config.toml
encoder_num_experts = 32
encoder_pooling = "mean"
lr = 0.0012
Rows from block 5 of the audio encoder of a small contrastive audio-text model, named by matrix and row number. Rows with one number within an expert belong to one neuron, the router's apart. Each number is 128 + 24 x the weight over its row's rms, rounded and kept within 0 to 255. All counts start at 0.
After each expert's rows are labels from the 100 clips, of 14976, where the router gives the expert most weight on average: "top examples" is what is common among them. Only what is clearly more common there than usual is listed. The data: read English sentences (LibriTTS-R). In brackets: how many of the 100, against the usual share in percent.
# router: slot weights (encoder.blocks.5.mlp.router.weight, 32x160), inputs 0-79
# up: expert up (encoder.blocks.5.mlp.up, 32x32x160), inputs 0-79
# down: expert down (encoder.blocks.5.mlp.down, 32x160x32, transposed), outputs 0-79

# expert 22
router.22 [119 110 121 131 186 138 112 154 144  90 140 135 136 133 140 108 118 102 111 130 128 114 136 156 121 112 140 149 132 163  86 129 150 115  77 122 135 144 134 172 130 159 152 108 180 132 141 139 140 111 117 115 119 119 165 128 168 147 163 138 125 138 131 144  79 133 148  92 148  94 107  70 112 141 117  88 141 151 125 139]
up.0 [123 119 119 151 123 147 161 113 143 147 172 115 132 153 121 158 138 143 151 145 130 102 164 117 140 116 119 124 142  74  77 147 134 139 107  83 153 161 150 102 122 116 139 122 125 103 145 164 160 118 159  82 160 149 106 136 132 126 138 129 114 152 115 134 128 133 155 138 134 149 133 111 136 150 132 140  98 167 139 135]
down.0 [166 157 151  96 107 106 115 108 127 109 146 133 115 106  84  92 134 132 110 161 132  97 128 116  90 120 141 142 117 124 126 115 165  79 116 130 125 148 105 155 167  89 129 111 121 104 125 165 110 161 118 166 131 139 129 126 151 123  89 110 120 142 163 106 135 103 127 149 108 128 147 150 150 140  83 161 162 138 196 169]
top examples: the word "i" (42 vs 20.1); the word "he" (39 vs 17.5)

# expert 27
router.27 [138 127 153 159 104 118 117 198 123 133 140 181  93 155 145 135  85 142 106 164 130 101  95  98 150 131  97 143 163 141 132 135 134 167 108 135 105 127 120 180 137 133 152 103 141 161  92 124 145 125 137 152 162 166 105 159 150 156 106 128 145 133 131 131 104 145 110 159 144  97 122 135 156 148 130  83 161  95 164 117]
up.0 [ 95 129 119 110 130 145 149 165 125 115 152 100 134 130 146 100 154 128 108 137 116 130 146 123 114 173  97 149  99 135 110  87 150 129 127 147 104  99 109 102 131  72 154 135 110 158 112 193 140  95 156 106  96 156  86 106 121 108 112 101 155 130 101 119 157 113 136 140 119 120 110 142 148 157 116 146 152 112  93 127]
down.0 [112 115 110 114 119 129 145  71 127 168 144 156 134 106 156 154 109 107 121 116 122 130 129 114 130 156 124 117  97 109 132 127 134 147 139 115 131 136 128 132 130  88 143 166 138 117  90 151 115  79 155 122 108 114 130 118 164 115 117 132 158 139 119 148  90 153 139  86 102 104 116  77 159 138 110 121 119 105 138 111]
top examples: the word "she" (44 vs 8.6)

# expert 21
router.21 [ 89 133  95  99 204 111  97  72 120 139 104 103 123  96 166 123 153 121 173  92 154 144 140 104 102 169 121 107 120 152 114 130 135 144 112 136 109 141 179 106 136 134 182 141  99 120  93 140 126 132 133 146 173 156 109 130 148 142 158 149 112 138 145 104 115 117 110 124  88 117 154 133 124 169 130  94 129 125 126 109]
up.0 [110 119 109 115 137 101 112 149  69  93 143 148 100 135 146 100 122 115 111 102 120 105 165 153  89  93  94 138 106 132 146 167 100 141 127 158  92 123 126  86 143 138 139 138 110 129  99  82 135 110 108 116  84 158 106 157  75 113 134 140 145 132 125 126 136 125 113 121 142  76  99 125  79 137 126 105 178 129 164 123]
down.0 [150 102  96 140 124 105 136 103 130 141 114 161 174 145 158 141 106  75 129 128 104 154 125  99 157 133 107 139 139 119 128 132 125 122 106 112 174 162 101 132 149 138 134  99 136 136 103 147 159  91 110 113 140 115 141 127 118 118 114 128 162 129 139 120 134 129 124 107 120 102  84 147 141 143 188 126 169 140 124  84]
top examples: the word "he" (48 vs 17.5)

# expert 13
router.13 [161  89 156  92 173 134  89 123 170 169 142  92 108 130  94 129 128 118 144 172 136 127 158 120 141 138 106 156 130 135 135 109 152  94 118 124  90 103 118 160 144 128  96 124 111 127 117 132 128 118 126 108 178 129  90 168 144 127 143 106 183 143 123 119  88 164 113 154 113 133 117 102 136 154 118 107 128 171 144 127]
up.0 [105 149 107 145 158  88 140 120  75 152 155 176 146 139 125 136  97 159 151 139 154 146 102 115 123  89  86 140 126  90 114 148 106 100  99 116 137 171 146 130 123 132 132 151 108  99 138 108 120 117 113 137 155 151 139 124  67 154 118 107 105 103 147 119 109 109 139 149 136 121 140 115 129 102 135 152 116  85 125  79]
down.0 [141 113 116 144 106 120 135 116 142  96 143 134  91 165 119  74 106 155 103 141 114 107 118 169 154 146  86 142  85 124 106 119 174 130 116 124 155 112 107 158 128  93 103 136 144  82 129 125 166 153 168 121 178 107 101 125 154 149 140 115 123 130 103 100 139 140  92 155 148 113 121 144 124 133 126 148 169 114 144 150]
top examples: the word "said" (56 vs 9.2)

# expert 15
router.15 [150 176 127 131 154 108 115 102 137  88 154 139 160 132 162 154  90 146 113 120 118 119 109 116 132 119  99 157 118 149 151 151 156 104 108 161 124 118 135 127 123 174 128 121  92  60 130 143  87 141  63 124 128 134 176 128 116 173 160 134 129 124 183  72 172 127 126  99 116 120 111 128 166  95 143  78 107 116  93 114]
up.0 [133 124  96 144 109 133 158 141 100  90 119 163 132 140 124 114  90 124 170 101 164 162 121 180 134 137 151 135 138 146 167 150 136 114 113 133 170 119 106 135 142 160 141 172 157 147 118 155 179 143 117 117 138 114 107 115 118 137 135 106 153 111 168 140 152 126 104 162 126 129 113 144 153 140 118  99 137 121 140 112]
down.0 [133 153 134 143  91 147 157 169 133 146 160 126 101 121 155 159 116 103 138 100 130 143 168 160 134 140 114 140 114 116 109 119 135 118 137 124  53 184 120 142 122 104 113  85 124  93 122 130 161  56 124 135 103 122 121 142 162 112 181 129 138 164  96 179 111 125 116 117 148 154 111  94 130 142 108 124  94 134 167 139]
top examples: text has "you" (32 vs 14.4)

# expert 26
router.26 [144 118 143 110 152 111  93 146 121 131 148 126 124 131 117 123 133 163 129 155 110 128  96 100 157 147 100 180 131 134 111 109 110 133 149 137  87 136 157 109  80 156 124  83 119 139 152 127  88 140 107 166 171  94 156 103 150 127 123 123 171 160 125 109 122 151 113 135  67 104 164 142 143 140 176 119 102 114 144 141]
up.0 [157 114 152 144 137 119 136 111 122 127 149 110 131  96 185 127 108 124 119 111 170 108 133 101  99  78  97 154 110 154 114 115 169  96 144 176 136 156 121 105 128 170 120 162 160  89 137 165 127 135 104 101 154  87 128 141 145 113  89  87 111 110 157 138 130 130 163 125 133 130 135  99 115 106 112 144 102 156 105 140]
down.0 [113 141 133 130 119 149 130 111 178 136 106 130 123  98 140 103 158 173 121  73 148 116 112 156 115 139 123 168 147 148 126 114 156 148 147  86 168  85 113 147 120 112 163 152  98 137 169 125 109  93 170 142 158 141 152 121 129 141 102 128 113 112 122 172 142 118 129 122 148 128 124  84 111 194 110 127 174 160 114 126]
top examples: the word "said" (29 vs 9.2)

# expert 0
router.0 [124 163 105 150  87 163 108 144 112 149 137 162 111 107 135 154 133 135 109 159 137  92 104  95  84  90  81 111 107 127 154 162 134  91 106  89 121 131 113 154  81  88 135 123 105  79 125 103 136 115 147  95 108 120 135 137 128 114 135 105 157 169  83 125 106 140  97 132 127 106 117 162 159 139 146 151 115 107 117 109]
up.0 [116 128 168 125  96  98 111 114 109 114 117 153 133 147 132  81 117 139 122 139  98 117  93  80 103 100 130 110 134 107 119 152 125 103 133 113 113 111 134 141  90 121 130 187 128 123 195  93 147  92 163 133 127 109 126  82 112 101 126  95 155 192 102 157 137 116 123 156 174  88  99 151 130 141 113 142 117 143  96 123]
down.0 [111 170 112 177 111 126  95 105 146  94 128 140 142 126 142  98 102 119 138 111 120 125  98  98  81 109 140 109 100 127 104 130 138 132 131  86 133 128 123 124  92 132 118 149 114 143 164 113 123 168 106 135 134 108 116 112 134 138 105 122 146 125 135 147 129 127 140 139 149 142 122 135 113 126 107 125 115 144 121  79]
top examples: voice: male (75 vs 47.8)

# expert 25
router.25 [145 157 149 128 104 154 126 134 145 162 160 113 123 143 116  84 130 100 127 104 139 112 171 174 147 142 133 154 146 104  57 103 141 142 143 101  69  95 127 140 125 136 116 108 129 117 124 119 143  95 140 140 125 141 178 158 125 145  98 144 132 137 133 139 119  95 145 125 108 102 123 153 117 112 120  71 109 125 109 103]
up.0 [114 137 116 145 105 128  92  85 138  84 117 107 128 117 141 155 154  86 119 117 156 144 126 137 160 107 114 111 169 135 120 196 117 130 159 147 177 151 139  85 120 132 117 117 112 117 130 107 151 124 180 118 113 100 128 144 168 104 150 147 127  91 149 160 142 150 150 142 141 134 118 134 105 111 140 158 132 104 118 115]
down.0 [142 133 119 127 133 138  81 125 157 145  98 133 109  88 167 141 110 181 137 113 139 160 132 173  92 199 153 134  94 137 127 110 157 190 119 137 101 116 118 155 133 102 121  98 110  88 134 155 162  84 125 136 137 129 122 128  85 101 140 108  89 114 131 146 103  89 111 129 147 147  85 137 158 128  68 121 155 137 115 114]
top examples: the word "he" (44 vs 17.5)