A small contrastive audio-text model, trained from scratch.
Model: log mel input, encoder arch transformer, text encoder norm layernorm, text encoder moe expert_choice, text encoder num experts 8.
Training: adamw at rate 0.0012, 5000 steps, batches of 128.
Data: trained on read English sentences (LibriTTS-R), 15625 training examples, 41.0 epochs.
Rows from expert 28 of block 4 of the audio encoder, named by matrix and row number. Rows with one number belong to one neuron. Each number is 500 + 25 x the weight over the matrix's rms, rounded and kept within 0 to 999. All counts start at 0. Numbers have three digits each.
# up: expert up (encoder.blocks.4.mlp.up, 32x32x160), inputs 80-159
# down: expert down (encoder.blocks.4.mlp.down, 32x160x32, transposed), outputs 80-159
up.0:518428508510515481470480501455518457517472546532475479494467521518524508477535533488491499515507490496508481524499515498506490550539486503472516530438489502510520494453507511500496507514486451491501492519492493553492497507524504514500498512
up.1:472565528506497509484470472538517515534508507509550525520501450536524509475535490506509471468530468487516470459495469490512499472482506505495477539499516544490534498501475501506456499482495493510490534519495489547503488528542514494496521493
up.2:499535450534495523488486474463527518474526534488499503537500527487506506500519482468497515464532491499513519540478505523506513505509534534505523495509490514540497478482503481464490523503504482473466527464494513523471511530510541487523487466
up.3:512528479527537526506551519537512476476479494500541463509534492496513484497503525483521523484472520476518495535516527473542515434484493483501484514498504480490473509468544475476507531536509471492498492512487475535453534485489469495489538514
up.4:470488475508519458518486558468489498489486493510489508473482491501514468490521452515482495511529517517504501490473503510474525466526498472521494483533508554457510459463514523491541478488519482480503467492521504465483488523482533514515521472
up.5:489558488502506514491488522508493468474508504494532536513480527519507511495502509511470486529475481494498554473497518577485490499522487503539541509499526510526460500526533514542491488482535518493474518492489497534462498519464527491476464531
up.6:498460534500533503469442476496473469495507511503521521543457503500495531508528518504490507498496540535479507509474520485488516519468476487503544501509496490444510505499536477496481520522483494444515515532508486489513462509554514556535504570
up.7:439441538542502554479519471483495496485524502479497505487470538526470478485498523514525471477475500514515466537558492497538517490510492502511534545489510487470534506522503543464499464496539528515531482549493500512522549478528469484447475533
up.8:478447508513489516467523507464530500539493466518506480458477486482494515518527484444514503466507513505497524502529515488487488520461483532483518523513499469454481496536480497462456486507499522496476520514517521526499489537528498549519507496
up.9:519503495512528492503496478510492510469489452506498495463484528475478513507507533458460475521492520496493539514510476491543476447530469487499494475505515504515494501516504504479527488490509512512503500515503484469545526509463487441452537508
up.10:513494504511488510486500488530486482522489461468505507542488501526532540514494507546496528525486480525501530485512522504494530530506537514488474513486526478523524489538503524524495542531532484485502488520505477505493518531481485455547527491
up.11:533477491472489471506495519472520545503463471480545475505523507475504482527492470557507466483507477524472511515524471544489492499511510495505471470519487528492541498496507438486534527537502516488486434536504523561490469469544511471515533484
up.12:508483477491537475503494467477533482505499517473473528523468479536476469554436489484476523452434453532501511507470483505487493499526483468476482479458519495508469488427523467509469492523531484538541511495535515494463525520512526478509490483
up.13:480487506504505491452501530495533513470496501513500469481448521463480489502499468531483487501553478485500536472453526487523524478519533501488488480510476486517473514498499521500488525486523450524539568464462493506496521469489493481466517512
up.14:535520538529521494510520516464530499499539533567476502557529520572458480519514476517514498532520541473511512512501520501513530541474492492493495517479564533528531509479489498478493546490490475529530511501515471477462517462553502516475467497
up.15:502505525494512477520500500504488493517438481519533484539524458484518472481499539454489525487510490530561511478498470493529490445485489538513519496514527514501530523514501481514515521490510487483470516490495491508511471482504492504490469491
up.16:525511543519495497500515483504512492508490532524509493506456482452510478519527567504482478511515507493495511458508497472491478538480499534501501468523477497477479532476498494540475511497510460462507467464537470516475516509493535502547483508
up.17:537493492537494517482524492439535520519514499536499501513499480531490485498457520496505483479478529540494512548492460521542483516497442512502502520505556513534487495492534417520477508549549451570518454476446543494469499467519523492487493508
up.18:520470507476468545512471471508486469558499454511521458489470491552513501486576496564481494569509516481479501484491499524480478463567514487504495498516521471530506507523465494515518559498528463496520478467496501512526562512527505514504502497
up.19:504495480517513541464508523551515512500475489490490518543507523488539520504531446530523515486473495454500442514462508499518531508516486510509490505492517515508523454509454486533487483485464471478483516535516526452440491528512510462493528499
up.20:458504524527526449482533526479496511528473487445491485553440574449481507510524463522477494538571506519496523514470512499505477497500496501503503469518502476416508487489519507489531491476500510472527496515473484504493474456493465537493524547
up.21:522496505532559427481527480531510512523491529508538526565470457521500513496524502507480472491511483463532487517458503523480510478513469502453481511506493512574512532497492516475534519506492486491511466482496529438505471507501471523533466504
up.22:474472493505455477485506517485497494494549534505477477537533487475485526492487483535534503539489532521479479512512542504500483572557466556512468467526525496498523493508460501431452512473503546548472512490515514439496512520512483509479452439
up.23:480517456444503498527501478511483528513484529532494464529466507486500489519475543516513503487549506505530540512526526496490498497514493514503557500511506527494520506510517534477495533467527492484474463470506499484510498528472515470479456464
up.24:472491509506549527491558528509481486502493526514471499467515547502544505540471503504502532488515518462439464503505456491517506493531501496543527491510498500491487477501435490440527520515501516505453509515491500519506492480480478510511463514
up.25:518494443544513497479544482480481483526450488472486482458522518505474503510495524510530496495489513485501488506558563438494496480495519553481496489534477517483471500504471544487526516488467510473468496506548475508551482511530435530505527483
up.26:516488484538499476458574456571480533535569524471529468477486476497454525494533519498479501477483553500535534528494561515523528478529476494491465539477478457492535510574471490498496556515485471499458506522476470483503516488484453489503500490
up.27:493483506531527492448487546498518468538525496498510493477505543505489545538516460448469495520510519511528494502471535475515509482501500500535460547527536493532534488483502502539479480512510481465497553535488498463486534486531518474500501489
up.28:471491503489511532489493474497530510486501461524504461502499477515526517494500514540530477478476498470458472522474476506502505553481530480531512465512513532479502491504526483510501510468475538508476466524482510523491489504502489549509478487
up.29:515520520514522496483538437513490525457512529491504497519533491505546496477534558514468532501514477511523487477475489499491499510473550520508466491467526458489471487500507488488497513509457478503522486481493491508511468480502478479523517522
up.30:480470519534492512493504505498482506539473531496459486516503522577498496492486549507521467553522520488483506488532497507524515494526466498520539508501465518524472537504473486487472518472489493459511536513490514492488513471496471504461469522
up.31:559449474503578504513515508537456502469505516542464485474535530486501498481464508496491493528492474530511469461463484503476492482527493529475503499531539477472506520499501503510498471463503530506539511530516475512448503522528530539495477463
down.0:503502485532482507500464492481463499486453457486471485477459511507547496511485569524507430507503493516461531438542444531508535524497533466546512472456527488525506510534500517466545460486539525500479480490485542466512486540450503466553471495
down.1:520479503537517531512546563479528541478494497508537471525510513551477516503533477521505455505501527480510520493493500528545528451524494512463469504478480510476522533485483496494490526485526507488485496519511510534526499478480513434538490507
down.2:478459494511528514492499484469502486475487538505499503512484491500491469511504547489525533526522508487484489477519484502495478519546489497502493519486478528511516554506505489508502490537441497477491510530512479508464518473560514531532520457
down.3:546508481480537550500479540500474524499490501496517493566511558519500483506516476515482457506510523542522467516492512478502509483481552494534500495515542529515464528484499532473500498485518456542544489550555546533495534536507503497544497446
down.4:524476478516523523457472487505545471512510504499509511473530507491538481515490524478493525570465507525516514528485540500506513527503537411523510483512463505534492481541519496539491463505529454482524502487516503503497490482546511506479468503
down.5:549466485463480526513496459492508517485478488493453516446520464487509477477466502506503518494480469498522547482449488523468467488479511538479499502469506451487469503501515496515545454511489501516507477505497498519513496479524450439510465519
down.6:513511543444499522467503480480514525563518521517473478490506500512471518525498505517529497503478487495497530515446516488513487500513544503534478509487500524479484532514493524514524486518484480523492521482439509478451496470524531497478514534
down.7:499474503486522552566435486508495486529522501496518527488478469485509485504465515483510476480493473448480486483491475500481529523489473499535496465493481495492459485538497501502477519525552511495509500494490474511492481520518459502470451532
down.8:534524539527531504469514512499486508504498491508517470476493506522488516504500493497517489515499476486518518479534470486473503449499511475499474512469516474505502497472462500547512503480549516508511542540530503493527497493516500475511511492
down.9:514543539495495507513481456488503492527472499466476477473513485465469512516527483476505485444537496497475511443479536544552492442504491496546495529526500496517522481507515491471463491453491509489479528486499533500465490486530490519513502470
down.10:471486539491512479540516537456497477479483521453531503509456534464489506502511536491529491491509506488512493475499532521505529503498507488470530509444491476574447520496472481480494483485480553540508505541509451484484495465514445501472482510
down.11:524497520538509451548497490515527503507510464477533513501485514473482494485495465479463477518527488511482511476524453500548523477478513467471506526493526503498530540477474524545496525468513522512478494485493510521543487504497496474512502510
down.12:489451519483494472499503503512508516526520517505516475501488509476514522512524466467534473531510494467549532528498504532498544479477542483511471493477502492534501466449463468522495486526489470515476539554451514532534521480476532559462504511
down.13:483513508439507503520541502484538465503485486515503509516528447473523475525523509508535492532487565534500504518500504485446505445492451491529508487495517490501523483499517488544519486510511502523536480516439519520469490428538509497486514527
down.14:472497498507496458551531516485496516504525505515514536545566529484475540492507473474525504509517514516508494475510561511498482508443498474521483517482522511539491492569509494465513478503506516481480535527505510519467479455492510498507515501
down.15:446503502464502461495503474506499484481471523533465516538517486537490486530467499471480522463496494511503480533476544527487517466510489492511524504521498471483463508484469492501528468531480531469513499507492466496487520567537490495467487496
down.16:504546547498525470512466479458538483618492512485523523484535490524488505483488495503542463528497515468513500450471473476489492502532491498489485455500502522525511443511510463512471530506524484492504455513530485483483481531553522501496476527
down.17:455526471442471481487493474520483510500554501499500482472543489450489509530472542502536537512543509508489480459538524484539458524483528484488501480474479502510515541511502502530492503491503478507486471454507476551520524525470555518495490508
down.18:506529454495551490491473462488466505496490470507542473460485495492482488483495492453537456498482489462538482513518490488502499496486499505490525482508508506488476492457509464491465516527475521458444503478485456490492510541525507527508480502
down.19:521537500461544504505485546526474511513478520489537462491537450498504514517510528489475478504481487510530484525525477526496493477527516477492493490485497521491521524453534499527511475508514526486521462456518503488487469480490522547510507482
down.20:513527509504492500508503534529474503516491442496506497523540492549527544477437496505471537514504493508475472515478470469519497558499490496505508463545476482481545507510511488512497506493477512546518517531481517496498496520518482503495504479
down.21:523489484557473493501503529470540505512491466523477491525466515543484481520537513521525486518508521485514524495505504492486494535548482491468506505511528493500490488553482503502476478486464511532474477489480452506505457513503496484510523484
down.22:466533509527496449497465509478503522507523520458477509486505516500488484543521516542466490471489507495479494511453510488527495505552535483492506492491497508491527501464513573482496515575516473494505493493496465484472495514503473516553534508
down.23:476486443484522524537505476487550508521474467489527477513524545492486469510481420489463542481516503523502505442496546482486535499467468484534499481470507489457507502479497545516547498519525501499461493501516499501547472526527526484533500498
down.24:518501532463480534475492508459514522492465496465499526470547488496495483466482536473464557486497485516538552514517496516504503523453439483490509507504535509464521497507504517480518482497492522471519523561513511519507463492488496532485506465
down.25:514544510481484558489522505484454466516531501517502532511491474477500536497527510484505527522473492509539488469484491498539527476542492481496513505505486467487485532503511480470519469469482497487506508491411524512512493487509487522482499499
down.26:529508469485454477454512523509484470480496501511454522533483493548543461515476514517496539499475538500518510503527532508507450509507463518502498477520486509476456465464508447488477510508458478482490498518458505517501494517506501499490484548
down.27:483485490505518454473525512496515505502463486536529495480481486476556455514527513511505485494500516478550521547498524499525483509487477521503501541506518524461476507512499481479508509512495504531509496514477526498492487493503495517474533528
down.28:487480476489478526543490522500470455501475506497547535502498475515517487495542476498506460557487426475504519466503518477486506478517483501469508522449475521473506478489505489506443496477501485510489471548551462500516516499480516516526524509
down.29:467486486522503504519530524513467496560535495525525534542527493507495490464517479491502505475486479505512505484512500565476458508528518486473468498534499508459517514512497517478511460473531515480487555513505511482485465473529499480532484468
down.30:547459477488466477518484464478475508480510488535463509529521476530455449499467462460551519511488539478485475511485503575446472523466479489511490506466469464480465534450498503466505485524556491483466480531497498494445494503491551522495503461
down.31:525505478562528519532508451536513501460474540481470451500496500485501462523518517517506527486501521513507506499528476545499526477479536519537576516549493503527530531508469504506501517510508487459510538479502497462458463520499539497533463504